Weights of a small multi-label image tagger: 2.9 epochs.
Rows from block 4 of a small multi-label image tagger, named by matrix and row number. Rows with one number belong to one neuron. Each number is 50 + 15 x the weight over its row's rms, rounded and kept within 0 to 99. All counts start at 0.
Before each neuron's rows are labels from the 100 images, of 14976, where the neuron reaches its highest value: "strongest on" is what is common among them. Only what is clearly more common there than usual is listed. The data: photos with spoken descriptions (Open Images, Localized Narratives). In brackets: how many of the 100, against the usual share in percent.
# fc1: MLP up (model.blocks.4.mlp.fc1.weight, 480x160), inputs 0-79
# fc2: MLP down (model.blocks.4.mlp.fc2.weight, 160x480, transposed), outputs 0-79

strongest on: text has "trees" (56 vs 27.1); text has "plants" (32 vs 9.7)
fc1.226:64 71 56 46 53 31 57 80 38 50 49 64 38 48 58 55 32 62 50 32 26 50 38 55 70 32 67 68 34 48 55 25 24 66 53 35 48 21 77 54 72 64 60 58 33 80 47 53 44 47 52 67 38 18 54 40 22 33 69 61 49 37 73 29 54 55 47 48 72 31 24 51 36 63 76 14 41 44 57 47
fc2.226:59 36 60 64 20 41 36 42 56 41 60 22 45 26 57 49 38 70 61 41 46 62 67 37 48 55 55 43 17 31 48 38 50 64 37 42 44 24 45 38 32 56 53 76 19 47 42 50 64 56 47 36 35 69 32 24 66 60 52 59 27 41 46 51 43 48 19 31 68 73 43 55 49 59 29 79 25 33 54 43

strongest on: text has "standing" (48 vs 23.2); text has "two" (29 vs 11.3)
fc1.138:39 33 47 66 31 47 53 65 59 36 32 85 33 47 56 32 50 43 76 58 42 61 24 63 56 56 67 66 57 61 63 21 51 56 37 54 37 68 27 46 31 13 51 72 44 59 57 62 27 61 23 55 29 77 58 43 49 11 72 42 50 49 47 58 46 58 52 27 67 33 45 48 38 53 12 41 35 60 42 51
fc2.138:60 28 56 46 58 71 50 38 51 59 52 55 56 65 81 38 51 44 53 54 52 64 63 79 52 46 70 53 47 65 54 71 37 39 53 35 66 69 52 60 37 30 27 40 55 58 37 40 37 82 23 51 41 33 40 75 56 39 69 53 67 60 66 29 53 55 46 40 40 64 31 42 48 61 60 61 40 58 67 39

strongest on: text has "white" (33 vs 11.6); text has "black" (25 vs 9.7)
fc1.97:45 60 42 55 15 42 61 40 56 44 42 53 53 53 34 24 32 58 31 49 42 56 43 65 54 37 29 53 56 48 31 45 53 64 23 71 70 52 51 28 67 80 40 54 41 21 49 64 60 76 31 75 77 50 49 34 52 52 58 49 56 29 33 52 56 33 43 30 63 55 53 65 55 23 84 38 25 48 35 36
fc2.97:47 37 91 92 32 47 66 65 51 61 59 61 64 54 45 68 54 46 33 56 38 57 56 48 73 55 64 24 61 67 60 29 41 63 74 19 70 64 65 53 63 54 53 28 84 67 58 50 48 63 50 31 58 79 61 50 46 31 32 46 69 43 45 31 28 68 57 40 56 45 22 56 24 41 57 46 41 37 77 35

strongest on: text has "white" (33 vs 11.6)
fc1.100:48 44 18 26 55 44 43 45 29 24 51 51 33 43 21 39 49 45 51 71 37 55 55 57 53 35 70 20 44 44 65 43 50 59 69 52 41 35 30 37 36 77 51 61 78 34 62 57 48 38 47 57 64 39 28 59 70 34 74 55 51 44 57 53 44 32 54 38 63 38 31 50 73 58 48 73 47 55 80 62
fc2.100:11 76 73 40 38 80 75 48 63 48 25 56 60 48 56 45 38 48 69 28 87 20 56 54 49 67 43 53 45 61 56 68 54 51 46 51 76 30 53 63 48 13 52 70 67 64 44 33 32 55 72 19 45 48 47 69 36 59 43 46 37 27 44 33 59 24 35 82 18 53 46 39 61 41 54 47 54 59 49 68

strongest on: text has "sky" (64 vs 24.8)
fc1.286:58 40 40 46 47 67 27 52 50 70 44 61 57 52 43 19 55 39 68 30 52 60 42 40 31 58 56 34 53 35 35 75 44 47 34 81 34 61 35 31 26 48 56 62 50 54 30 62 55 36 33 44 51 27 67 72 67 44 10 80 57 53 22 91 46 90 17 49 86 59 50 60 64 68 33 48 59 55 69 46
fc2.286:64 71 67 41 47 57 57 33 24 49 67 60 40 48 69 59 21 52 66 63 56 60 72 30 72 35 42 60 49 48 70 41 67 51 49 24 56 41 41 29 67 52 68 67 57 35 38 56 54 61 51 46 68 41 27 36 58 60 24 41 53 25 37 38 42 44 39 74 41 41 61 84 32 47 31 37 39 52 26 61

strongest on: text has "wearing" (35 vs 12.2); text has "man" (31 vs 12); text has "woman" (26 vs 9)
fc1.303:38 44 09 54 43 61 60 26 50 61 62 37 66 49 22 33 65 80 39 45 48 59 43 39 61 58 37 47 56 22 48 62 63 61 40 70 50 91 80 58 46 35 74 36 82 52 44 43 44 39 29 34 24 80 38 54 42 61 52 57 56 62 35 57 30 60 60 36 71 71 57 44 50 66 61 69 53 36 52 30
fc2.303:44 61 53 48 41 54 55 69 38 59 29 61 50 84 38 48 46 53 62 57 43 49 52 21 36 30 42 48 47 97 70 10 12 35 51 52 42 31 17 50 54 79 27 30 38 63 81 67 64 49 58 61 39 62 71 53 43 68 40 31 65 58 56 44 53 60 51 68 61 50 72 37 58 47 74 62 72 52 43 46

strongest on: text has "people" (68 vs 22); text has "sitting" (46 vs 14.9); text has "few" (39 vs 15)
fc1.86:55 46 29 08 66 33 44 45 48 65 77 55 80 87 34 52 41 51 51 46 66 47 29 65 99 69 60 50 52 56 50 52 55 54 62 47 65 43 42 24 25 40 56 48 56 49 64 49 54 42 44 44 38 39 69 23 54 56 62 49 57 60 53 76 31 74 65 36 49 42 59 70 49 72 71 46 62 61 21 55
fc2.86:61 56 35 45 57 27 42 54 42 42 53 39 49 79 55 33 63 56 64 45 75 34 39 38 30 68 32 39 68 41 51 45 73 51 82 76 29 56 43 31 73 52 30 58 39 52 43 52 60 60 38 67 69 53 51 58 50 45 56 40 35 55 18 70 54 74 40 33 66 46 38 81 55 46 46 76 41 43 68 32

strongest on: text has "trees" (70 vs 27.1); text has "plants" (42 vs 9.7); text has "grass" (32 vs 10)
fc1.179:61 39 48 51 52 45 42 44 29 54 63 51 33 48 48 61 65 54 17 48 70 67 49 50 52 47 70 98 52 64 46 58 54 35 52 59 42 55 36 34 60 60 47 39 39 61 26 60 62 65 29 55 56 45 73 65 41 58 32 40 45 35 50 28 58 25 35 56 52 61 45 46 48 58 53 40 36 52 52 48
fc2.179:79 72 63 48 44 48 47 53 24 53 49 76 72 50 52 79 49 36 74 34 28 60 64 89 50 34 40 65 53 67 55 68 49 70 39 31 74 71 53 50 46 63 26 61 55 33 40 66 93 45 32 55 64 44 41 28 45 43 56 56 46 12 76 52 70 66 70 42 57 50 67 35 55 63 70 57 61 35 48 39

strongest on: text has "road" (42 vs 8.1); text has "buildings" (28 vs 11)
fc1.290:73 67 52 18 09 20 39 69 56 52 39 58 41 38 57 36 55 50 63 38 62 48 38 57 29 48 17 31 56 60 35 57 66 49 71 53 44 33 48 71 18 38 70 27 61 57 48 39 55 60 43 49 52 70 57 48 52 50 34 39 40 36 73 33 61 49 28 37 53 57 44 61 65 30 30 44 37 53 68 47
fc2.290:46 56 47 57 53 70 73 30 57 37 57 76 58 66 40 33 77 52 65 56 49 33 55 34 58 75 33 48 07 23 33 59 46 21 47 76 40 75 37 51 57 29 64 61 70 42 47 50 34 59 30 39 55 37 61 56 46 69 45 61 40 52 18 42 36 50 60 60 43 45 55 50 63 46 60 58 30 41 64 22

strongest on: text has "sky" (66 vs 24.8)
fc1.39:38 58 63 67 63 56 60 28 35 53 79 78 57 29 29 53 27 69 62 41 17 35 60 37 62 34 43 67 49 78 45 61 61 60 40 58 47 42 47 36 52 70 40 35 39 41 64 58 59 26 40 32 64 54 44 55 46 48 58 48 46 38 52 36 61 60 54 42 59 18 50 55 38 55 87 23 65 59 54 31
fc2.39:45 39 77 72 38 34 43 61 36 73 47 61 47 49 58 70 44 48 40 93 48 51 55 68 57 64 49 48 24 57 54 37 78 51 40 32 57 57 44 75 42 56 31 44 69 54 55 61 59 44 37 05 37 48 35 38 57 51 60 77 61 24 15 34 52 55 30 56 67 57 63 33 32 40 61 50 44 52 56 56

strongest on: text has "grass" (34 vs 10)
fc1.163:60 45 26 61 22 54 59 40 50 36 54 71 54 47 41 24 49 55 30 66 42 53 48 46 34 34 71 31 62 62 52 46 83 52 31 37 70 41 64 28 75 73 82 70 23 41 13 59 65 46 68 46 63 19 40 42 53 50 59 89 48 61 32 37 44 61 56 51 58 40 31 58 72 50 63 37 51 70 59 76
fc2.163:34 45 61 70 50 41 40 65 71 46 53 60 46 56 68 30 30 68 59 32 53 58 62 46 76 48 43 37 37 13 46 51 50 79 87 62 82 40 27 51 72 34 50 34 54 37 39 55 31 31 53 49 40 30 31 52 52 68 34 58 51 48 76 45 68 43 46 60 08 55 66 60 54 42 48 32 17 40 38 51

strongest on: text has "man" (30 vs 12)
fc1.250:51 56 49 67 59 44 46 68 46 46 38 72 62 46 59 55 54 26 46 40 76 61 46 61 32 46 44 44 84 19 31 41 74 41 39 30 75 43 38 60 38 67 47 12 39 61 27 51 41 65 40 53 43 62 47 49 55 13 46 52 60 78 36 61 71 40 62 57 65 19 50 55 41 58 46 50 73 63 49 17
fc2.250:44 24 38 68 69 59 69 43 37 43 68 61 21 50 53 61 62 57 47 51 61 49 67 56 20 66 23 55 33 58 59 55 62 34 55 66 67 52 53 52 70 36 51 39 52 57 49 59 58 28 79 51 60 52 59 33 71 33 49 67 37 63 47 57 27 83 45 48 56 42 37 30 09 42 45 38 24 40 67 35

strongest on: text has "people" (52 vs 22); text has "sitting" (37 vs 14.9); text has "chairs" (25 vs 6.6)
fc1.99:24 46 34 09 69 50 56 43 47 53 38 59 72 50 58 51 52 28 40 48 42 53 36 76 57 49 52 83 45 54 34 16 37 46 39 52 51 58 60 65 40 43 71 69 56 62 46 30 63 34 44 34 60 61 63 37 41 37 75 41 77 73 55 60 58 31 56 07 58 56 39 75 64 71 33 73 74 62 51 45
fc2.99:54 69 69 60 40 67 33 28 68 42 56 50 33 59 57 35 43 69 69 33 57 29 31 21 65 81 65 46 51 46 76 51 53 10 41 49 76 39 53 45 38 38 06 67 57 52 69 41 49 52 29 54 43 59 63 39 38 45 31 25 61 54 66 56 19 51 37 46 49 58 66 69 28 51 61 54 43 51 30 46

strongest on: text has "white" (28 vs 11.6); text has "black" (25 vs 9.7)
fc1.115:34 52 40 60 53 38 99 32 55 33 65 45 51 41 49 56 52 35 60 47 62 24 38 45 36 68 32 33 23 55 43 64 50 49 39 68 88 36 50 25 31 82 60 31 66 33 59 40 39 53 56 68 82 33 40 35 47 59 41 58 31 35 39 31 43 30 40 66 86 68 36 61 75 66 54 48 58 45 45 28
fc2.115:68 40 75 55 32 62 25 34 68 57 58 51 50 62 27 65 37 36 62 37 38 61 67 53 62 49 59 67 28 73 15 48 52 23 32 27 49 65 72 50 71 60 74 62 54 61 65 71 33 50 54 28 78 57 32 31 28 64 36 49 30 15 37 80 41 33 60 65 23 43 67 74 43 72 70 36 48 49 41 22

strongest on: text has "sky" (73 vs 24.8); text has "trees" (69 vs 27.1); text has "grass" (36 vs 10)
fc1.184:68 54 46 54 11 64 61 49 49 72 43 63 44 66 78 34 32 05 28 78 45 34 37 38 48 62 46 39 64 70 43 42 43 34 65 37 70 43 49 30 40 66 71 38 38 46 61 73 33 49 64 48 69 27 52 28 88 41 48 53 32 52 59 60 47 51 49 61 47 67 34 70 50 64 57 62 50 56 40 62
fc2.184:46 29 77 42 42 24 52 43 36 55 56 24 26 76 75 68 55 88 71 47 57 45 66 60 53 66 45 48 32 72 50 72 52 45 51 53 64 58 45 57 89 29 85 39 51 43 49 58 37 22 34 37 62 50 41 60 31 39 25 35 55 68 45 39 28 42 44 43 34 43 48 45 32 35 69 65 36 43 41 45

strongest on: text has "man" (30 vs 12)
fc1.157:57 45 42 58 74 32 60 48 31 58 23 88 40 63 23 76 55 70 41 70 50 46 71 44 38 52 46 62 42 35 37 52 58 53 37 75 54 50 40 60 40 50 41 55 40 48 51 56 33 80 40 35 21 46 35 30 42 53 74 74 62 25 73 46 58 28 58 57 78 66 39 51 74 55 49 73 33 70 51 52
fc2.157:55 65 96 54 20 40 46 53 32 39 54 81 52 34 31 43 54 51 71 47 47 41 21 39 53 48 74 56 27 58 67 42 39 54 27 60 57 54 39 45 52 37 57 67 63 34 69 26 46 47 49 52 53 46 50 32 49 44 33 85 51 37 47 28 41 48 40 40 27 53 67 32 54 58 89 26 61 60 49 43

strongest on: text has "trees" (77 vs 27.1); text has "plants" (34 vs 9.7); text has "grass" (31 vs 10)
fc1.37:46 45 37 39 39 54 42 46 52 46 63 37 58 44 60 73 44 70 30 39 66 43 14 41 79 34 29 67 35 62 67 42 69 86 43 13 57 62 35 72 68 72 51 48 29 89 40 47 59 55 43 56 42 47 55 59 17 51 62 59 47 48 51 27 63 26 53 46 42 51 56 46 46 61 58 32 22 30 56 26
fc2.37:82 61 69 58 55 49 38 64 50 54 36 81 25 34 60 59 57 39 46 23 60 40 38 36 33 50 50 50 36 54 47 77 37 66 56 26 54 60 56 44 25 48 50 69 44 33 46 64 46 64 77 48 42 63 53 58 61 63 30 40 36 60 52 30 54 72 41 50 71 63 66 31 67 46 34 58 39 63 33 58

strongest on: text has "standing" (55 vs 23.2); text has "holding" (43 vs 16.5)
fc1.347:55 39 65 44 22 48 20 66 17 50 26 34 48 41 54 31 78 40 61 60 62 61 39 57 62 19 51 53 68 55 52 56 40 55 26 68 78 58 72 69 51 62 40 24 44 69 78 50 43 39 46 67 45 59 48 39 42 51 45 54 58 66 41 58 69 52 59 34 52 52 94 67 33 60 47 28 63 12 69 55
fc2.347:46 26 48 68 47 46 49 59 52 76 51 49 14 66 59 37 68 62 32 31 31 48 46 48 54 45 60 68 59 47 58 44 60 50 57 51 57 51 56 54 79 24 44 19 00 47 88 55 56 71 62 73 58 43 82 50 41 56 61 49 22 56 44 71 42 48 50 67 60 58 36 69 39 19 49 26 46 61 60 57

strongest on: text has "standing" (47 vs 23.2)
fc1.87:64 48 52 20 56 62 30 53 22 41 59 56 43 78 47 43 60 54 93 17 42 75 49 53 44 70 31 40 57 47 54 46 42 64 81 38 37 47 34 70 40 38 85 42 63 46 45 56 57 51 49 36 28 55 65 80 21 75 49 60 46 75 54 42 41 35 40 56 54 32 83 50 55 51 51 27 26 54 34 41
fc2.87:63 36 74 73 39 41 62 35 32 49 55 57 56 54 42 54 51 41 45 33 58 71 83 39 54 77 87 40 67 32 58 39 67 50 42 46 74 52 61 22 54 46 46 27 32 49 59 75 39 31 43 48 56 93 45 66 32 75 65 39 27 34 42 61 48 54 48 41 77 61 54 61 24 41 49 22 62 41 38 17

strongest on: text has "holding" (36 vs 16.5)
fc1.227:47 24 54 28 65 52 39 16 59 46 30 51 59 65 52 37 37 57 37 79 53 54 48 54 51 52 63 38 59 41 64 90 51 65 33 47 56 74 34 35 53 50 42 55 43 42 47 54 54 35 36 39 52 56 44 46 45 54 28 48 70 60 48 67 62 45 16 71 79 40 39 18 34 41 42 47 30 49 34 65
fc2.227:39 45 61 58 46 71 44 38 62 57 57 77 52 48 60 47 40 47 36 56 11 44 47 51 30 71 34 60 55 42 34 48 65 53 45 54 55 45 54 28 40 21 76 35 55 34 44 46 50 82 59 48 52 45 14 64 37 63 44 29 45 57 51 81 62 63 59 18 57 44 39 60 20 44 41 50 85 43 44 21

strongest on: text has "grass" (36 vs 10)
fc1.28:65 43 50 59 45 68 39 51 51 48 34 25 56 51 53 34 27 48 45 43 79 63 57 21 23 62 67 74 21 53 49 67 29 37 44 60 56 55 61 43 24 26 60 39 39 39 31 38 52 58 60 66 52 24 47 51 44 32 54 72 59 82 48 55 95 53 81 55 71 62 54 54 70 41 36 33 51 37 36 41
fc2.28:73 44 40 46 51 52 48 45 53 49 48 41 28 14 57 50 58 63 64 87 33 45 66 46 60 59 29 48 51 14 64 41 24 62 31 61 26 46 78 63 83 36 63 55 57 30 32 69 56 42 45 49 66 46 40 66 54 77 45 42 46 47 32 49 34 53 57 60 68 64 68 81 15 43 50 79 58 26 58 41

strongest on: text has "water" (29 vs 7.9)
fc1.410:66 47 54 28 45 87 33 45 40 71 67 28 66 50 62 22 65 80 48 49 47 27 19 30 20 77 52 49 39 26 45 67 35 50 39 68 45 34 37 47 52 62 55 42 61 55 61 78 57 50 59 32 51 49 34 55 55 41 79 49 38 56 61 45 40 27 50 42 32 61 65 40 69 58 60 13 45 53 64 25
fc2.410:40 60 75 63 75 27 48 52 70 47 56 70 49 38 69 36 49 53 54 62 35 33 41 45 49 46 54 64 66 66 83 49 39 85 56 60 49 42 61 39 43 36 34 46 35 26 39 14 52 41 50 44 50 33 75 50 47 68 53 44 61 46 44 61 45 57 40 65 75 51 27 73 62 44 40 76 59 45 62 41

strongest on: text has "road" (34 vs 8.1); text has "buildings" (29 vs 11)
fc1.161:32 52 70 31 42 66 38 35 68 49 65 59 65 29 51 50 39 56 54 54 60 49 30 32 69 42 19 47 45 56 29 24 64 33 64 56 71 78 39 68 40 43 36 42 47 99 67 43 70 48 42 62 84 71 46 55 33 37 31 33 47 34 51 60 86 70 47 49 52 68 53 29 75 14 44 41 74 40 46 30
fc2.161:57 51 45 48 40 24 61 41 56 20 53 60 67 34 46 30 51 41 43 50 60 22 36 44 50 57 77 67 24 37 52 52 44 60 41 45 48 30 77 43 51 41 54 90 56 30 58 35 50 52 46 71 79 59 53 24 66 47 86 55 69 36 67 18 34 46 50 43 67 45 74 79 37 44 46 57 52 68 54 60

strongest on: text has "water" (26 vs 7.9)
fc1.306:67 48 34 50 37 59 99 47 63 36 49 33 55 42 39 60 56 47 48 48 35 50 41 26 66 31 51 40 26 66 65 70 35 46 45 39 54 53 43 27 77 27 49 31 48 49 55 61 63 65 56 51 44 65 48 51 43 75 61 35 49 28 70 45 47 36 49 84 59 46 40 58 68 51 30 47 55 66 38 76
fc2.306:59 50 61 29 52 45 37 57 56 65 55 59 21 61 50 63 51 36 79 30 66 32 96 27 37 48 35 65 58 53 39 26 44 63 50 42 50 51 08 41 35 34 36 51 70 56 74 32 27 52 32 41 40 47 32 49 28 32 56 55 88 55 53 53 62 80 55 37 48 34 66 54 57 51 41 42 61 74 42 42

strongest on: text has "wearing" (33 vs 12.2); text has "man" (30 vs 12); text has "woman" (25 vs 9)
fc1.321:58 67 38 69 76 58 48 87 55 59 51 29 64 54 75 58 38 53 48 46 60 50 66 35 50 25 58 38 50 52 54 70 46 73 39 38 52 52 49 67 28 36 33 70 54 37 55 46 66 64 45 54 48 51 14 58 31 61 41 71 50 02 66 49 58 53 47 57 43 41 55 36 66 64 43 44 32 44 49 51
fc2.321:55 20 42 31 64 57 59 57 58 49 59 55 53 49 62 34 44 49 42 44 64 01 47 43 30 02 71 57 50 45 59 35 23 70 52 41 46 41 63 34 58 29 54 37 76 43 49 39 41 39 70 64 40 44 53 49 38 41 37 49 82 67 31 58 11 53 28 68 58 57 33 62 57 53 37 73 54 51 50 51

strongest on: text has "holding" (36 vs 16.5)
fc1.291:42 44 52 32 54 60 51 37 00 43 49 20 42 60 58 31 57 57 51 54 34 73 27 53 76 66 44 75 63 39 40 32 67 46 28 54 45 46 57 39 59 25 46 54 56 40 59 51 54 47 53 48 32 56 58 56 63 69 75 49 28 49 38 76 51 62 46 44 44 65 38 39 54 78 33 31 64 67 48 49
fc2.291:73 38 39 65 60 43 50 34 52 73 58 54 35 90 33 49 44 38 54 46 44 25 35 47 27 57 98 50 33 80 47 52 53 63 33 55 59 60 27 54 58 72 52 35 54 65 55 42 68 58 59 57 44 59 43 53 33 53 80 21 14 59 47 48 43 52 45 30 26 58 70 47 61 65 41 40 62 42 71 30

strongest on: text has "sky" (69 vs 24.8); text has "trees" (69 vs 27.1); text has "grass" (41 vs 10); text has "buildings" (31 vs 11)
fc1.473:59 52 36 74 64 80 56 31 30 65 51 51 37 61 75 62 64 44 37 64 38 29 37 24 32 44 47 62 25 52 78 59 57 28 22 47 68 44 49 64 33 48 65 43 54 48 50 41 67 64 60 57 50 43 43 28 50 17 75 65 47 34 45 46 77 56 51 58 57 85 49 45 24 42 49 58 57 37 63 43
fc2.473:62 41 32 50 57 72 52 50 43 64 47 29 19 45 39 32 48 61 69 51 62 47 37 59 57 31 25 32 37 77 43 64 25 55 44 28 32 52 66 74 72 31 66 52 62 34 40 24 51 57 73 72 53 41 45 45 53 73 50 44 33 64 52 65 55 74 49 54 89 58 80 41 50 45 66 53 45 15 38 34

strongest on: text has "people" (54 vs 22)
fc1.379:47 45 45 49 64 64 46 46 72 50 51 25 48 69 45 28 67 28 81 62 56 56 64 52 52 51 56 56 59 62 55 22 45 78 86 34 63 53 35 41 50 65 45 63 73 66 55 42 89 57 55 50 59 54 43 62 61 46 47 63 46 49 49 23 44 62 62 58 71 40 45 41 50 28 54 46 73 58 54 35
fc2.379:53 51 45 62 47 09 50 37 59 63 40 58 79 52 43 70 52 59 39 44 33 46 49 44 54 37 33 41 67 44 54 59 63 35 43 57 12 45 70 45 48 58 50 63 35 52 33 54 71 49 57 38 59 46 33 53 56 72 73 77 57 77 18 61 60 62 51 27 53 38 51 79 28 50 61 38 33 51 51 82

strongest on: text has "dark" (28 vs 2)
fc1.253:69 60 42 48 48 35 43 50 48 65 85 46 40 44 78 22 50 23 44 51 76 66 24 61 58 21 51 56 72 63 54 38 38 43 67 68 60 39 56 56 67 55 59 58 46 33 55 39 54 66 22 28 10 41 34 52 63 67 34 53 74 56 44 48 38 40 41 76 62 31 47 40 50 42 25 42 42 20 49 46
fc2.253:53 43 44 50 47 60 67 57 72 71 77 50 46 66 75 69 52 56 23 42 51 59 29 52 24 52 67 29 66 36 58 45 48 42 75 56 76 61 46 41 56 52 18 52 47 44 50 52 58 88 62 58 61 64 73 59 31 52 76 67 17 45 40 27 52 55 43 43 74 68 66 65 29 60 46 53 39 69 74 39

strongest on: text has "sky" (55 vs 24.8)
fc1.359:55 57 47 36 56 71 52 33 51 37 51 61 51 65 63 41 48 56 56 38 69 44 45 36 57 76 38 37 47 31 67 31 39 26 57 43 48 47 50 54 56 48 52 61 66 67 28 57 19 67 55 32 33 24 65 58 40 47 41 39 40 69 51 99 71 24 20 47 52 35 69 58 40 33 55 55 52 37 72 73
fc2.359:40 46 68 51 47 40 69 48 62 61 13 64 59 70 62 46 45 55 54 46 64 77 49 15 49 14 52 69 50 43 60 42 70 56 38 27 56 80 57 46 60 73 51 71 65 43 62 52 48 78 37 68 37 48 24 37 68 65 37 52 54 60 40 20 56 42 62 62 71 34 54 61 33 20 44 44 36 44 35 43

strongest on: text has "trees" (76 vs 27.1); text has "plants" (34 vs 9.7); text has "grass" (33 vs 10)
fc1.458:35 27 57 44 23 52 38 39 71 71 47 46 73 45 59 41 49 47 31 37 71 72 51 60 39 35 34 31 33 51 61 27 56 74 54 44 66 34 49 55 34 48 55 66 30 48 31 37 61 22 71 28 52 59 48 59 35 45 61 55 50 67 45 49 55 34 45 68 33 46 57 52 72 60 64 32 31 67 54 53
fc2.458:66 44 56 52 23 22 57 48 53 57 30 42 46 57 55 36 23 56 46 70 65 36 31 67 37 42 51 58 55 30 44 60 52 47 43 58 55 61 37 48 42 20 37 71 46 52 66 73 55 56 77 49 51 20 41 50 53 69 48 56 42 78 50 56 30 51 35 66 51 53 29 69 42 39 65 40 27 75 38 52

strongest on: text has "trees" (72 vs 27.1); text has "sky" (58 vs 24.8); text has "buildings" (29 vs 11); text has "grass" (26 vs 10)
fc1.178:40 59 52 42 65 58 29 41 30 42 51 62 52 33 39 28 49 58 46 46 60 70 33 44 33 29 56 67 65 44 64 42 57 32 47 76 29 35 37 27 38 42 75 35 60 30 68 51 61 42 58 80 36 57 59 41 65 69 77 58 41 68 37 59 51 49 35 55 49 33 58 64 50 37 21 43 59 42 72 52
fc2.178:53 44 41 16 29 47 64 50 09 44 67 44 60 63 56 63 57 16 35 16 35 60 48 75 57 63 54 34 67 46 47 51 61 33 35 30 69 46 45 31 48 54 61 40 49 50 52 40 65 07 45 42 51 60 71 68 26 76 51 22 45 75 63 65 61 22 42 44 48 60 69 59 34 65 73 58 61 52 45 53

strongest on: text has "standing" (57 vs 23.2); text has "holding" (39 vs 16.5); text has "man" (34 vs 12); text has "wearing" (34 vs 12.2)
fc1.423:46 78 44 27 34 30 68 61 23 46 60 43 48 61 66 11 98 30 66 74 48 58 45 49 83 56 33 32 50 52 56 59 59 47 44 58 37 64 38 62 66 25 51 30 58 55 56 69 47 47 31 45 39 49 65 37 43 60 61 46 52 47 69 60 63 57 28 52 53 52 37 52 45 30 35 38 66 36 59 43
fc2.423:60 53 41 39 45 50 55 58 47 77 45 40 51 41 25 36 61 39 74 28 72 70 59 48 48 68 46 37 48 22 43 49 79 58 40 46 86 37 69 66 73 33 53 25 48 28 98 53 48 43 59 41 63 43 96 63 50 62 57 40 22 56 48 41 49 47 46 50 47 41 64 81 43 69 68 57 36 57 32 26

strongest on: text has "sitting" (34 vs 14.9)
fc1.345:43 57 69 35 61 53 36 48 73 58 46 52 83 67 38 51 67 66 57 52 59 28 79 76 31 63 57 53 76 34 34 29 22 19 26 47 51 41 50 33 48 23 72 35 33 51 58 50 39 40 46 43 64 39 31 36 67 35 79 35 45 36 67 38 33 49 62 36 59 56 58 54 57 43 31 48 43 51 49 50
fc2.345:42 54 64 50 20 61 63 45 45 53 49 51 11 58 37 55 62 70 67 50 34 40 55 51 53 47 29 42 66 57 47 46 67 72 70 69 54 54 25 69 53 50 17 35 65 30 46 59 36 31 29 55 48 22 48 69 87 59 57 69 34 90 39 68 35 46 57 47 64 43 70 51 57 68 69 43 55 48 54 45

strongest on: text has "people" (50 vs 22); text has "wall" (46 vs 20.1); text has "holding" (36 vs 16.5)
fc1.468:59 29 43 52 57 37 26 88 70 67 51 41 62 63 71 35 69 71 54 35 32 37 08 49 61 77 53 60 54 58 73 40 23 72 58 35 58 43 34 45 39 18 52 88 74 46 46 49 64 45 54 36 42 22 68 61 61 37 68 69 54 44 48 70 32 73 54 48 78 59 30 60 49 79 39 52 52 54 51 53
fc2.468:30 57 40 70 33 54 51 08 53 39 31 50 60 36 45 58 44 72 73 35 83 67 73 21 71 49 77 52 49 53 61 38 53 42 66 53 31 75 39 43 41 38 35 31 22 25 28 57 47 70 42 45 59 74 58 44 43 60 37 09 44 30 52 69 52 44 51 66 41 35 40 47 56 38 60 53 52 47 74 35

strongest on: text has "people" (52 vs 22)
fc1.106:43 56 36 29 79 57 55 52 56 58 54 36 64 68 46 29 21 51 34 74 63 74 37 71 83 62 39 44 26 48 33 39 60 47 60 51 48 40 58 41 47 62 46 70 50 89 49 58 59 54 54 50 50 48 70 33 46 44 59 71 61 71 62 55 56 57 36 26 57 65 38 68 76 36 84 57 53 54 30 40
fc2.106:18 69 52 60 44 73 46 49 62 67 27 33 73 61 65 28 60 69 58 22 64 31 35 49 34 79 35 46 79 60 53 47 61 53 75 65 53 35 41 22 61 49 14 69 34 55 31 36 73 73 44 56 54 66 52 44 29 63 50 32 44 41 26 46 40 62 63 20 65 46 28 86 52 51 55 55 36 36 42 28

strongest on: text has "trees" (62 vs 27.1); text has "grass" (45 vs 10); text has "water" (31 vs 7.9); text has "plants" (31 vs 9.7)
fc1.459:61 54 40 23 34 77 60 61 42 50 67 41 56 76 68 68 55 31 40 69 79 74 05 40 65 33 47 48 45 54 31 21 47 59 37 50 75 29 32 41 45 53 53 29 67 77 44 59 50 55 61 40 66 66 50 71 63 64 36 09 43 24 42 31 46 45 29 55 34 58 48 45 47 32 60 58 43 54 33 99
fc2.459:58 78 79 59 62 61 60 33 56 60 60 59 25 42 34 42 65 43 65 29 34 43 79 49 35 57 42 61 60 53 52 46 55 51 52 46 36 60 63 54 42 44 52 41 45 60 64 61 24 42 48 50 45 66 61 48 68 38 65 63 45 43 37 66 73 52 57 30 50 46 49 54 40 25 39 71 60 43 65 12

strongest on: text has "sky" (66 vs 24.8); text has "trees" (57 vs 27.1); text has "buildings" (33 vs 11)
fc1.74:53 70 66 53 43 32 65 19 54 25 70 39 51 63 68 60 73 78 24 66 30 28 50 39 41 37 43 40 51 44 53 34 43 33 42 56 51 56 46 47 58 59 59 62 60 57 38 58 32 30 46 57 63 39 60 57 81 68 70 58 54 81 54 53 66 58 62 53 36 31 50 37 32 64 73 19 55 40 49 81
fc2.74:47 45 18 22 82 36 70 58 62 62 52 31 41 55 46 62 52 44 53 19 41 79 45 60 54 50 28 45 52 55 80 42 31 60 50 91 44 55 61 17 36 52 40 39 44 59 55 45 50 49 73 70 49 75 59 44 36 45 55 62 54 53 54 52 41 32 94 59 39 33 58 43 67 43 40 55 41 49 32 45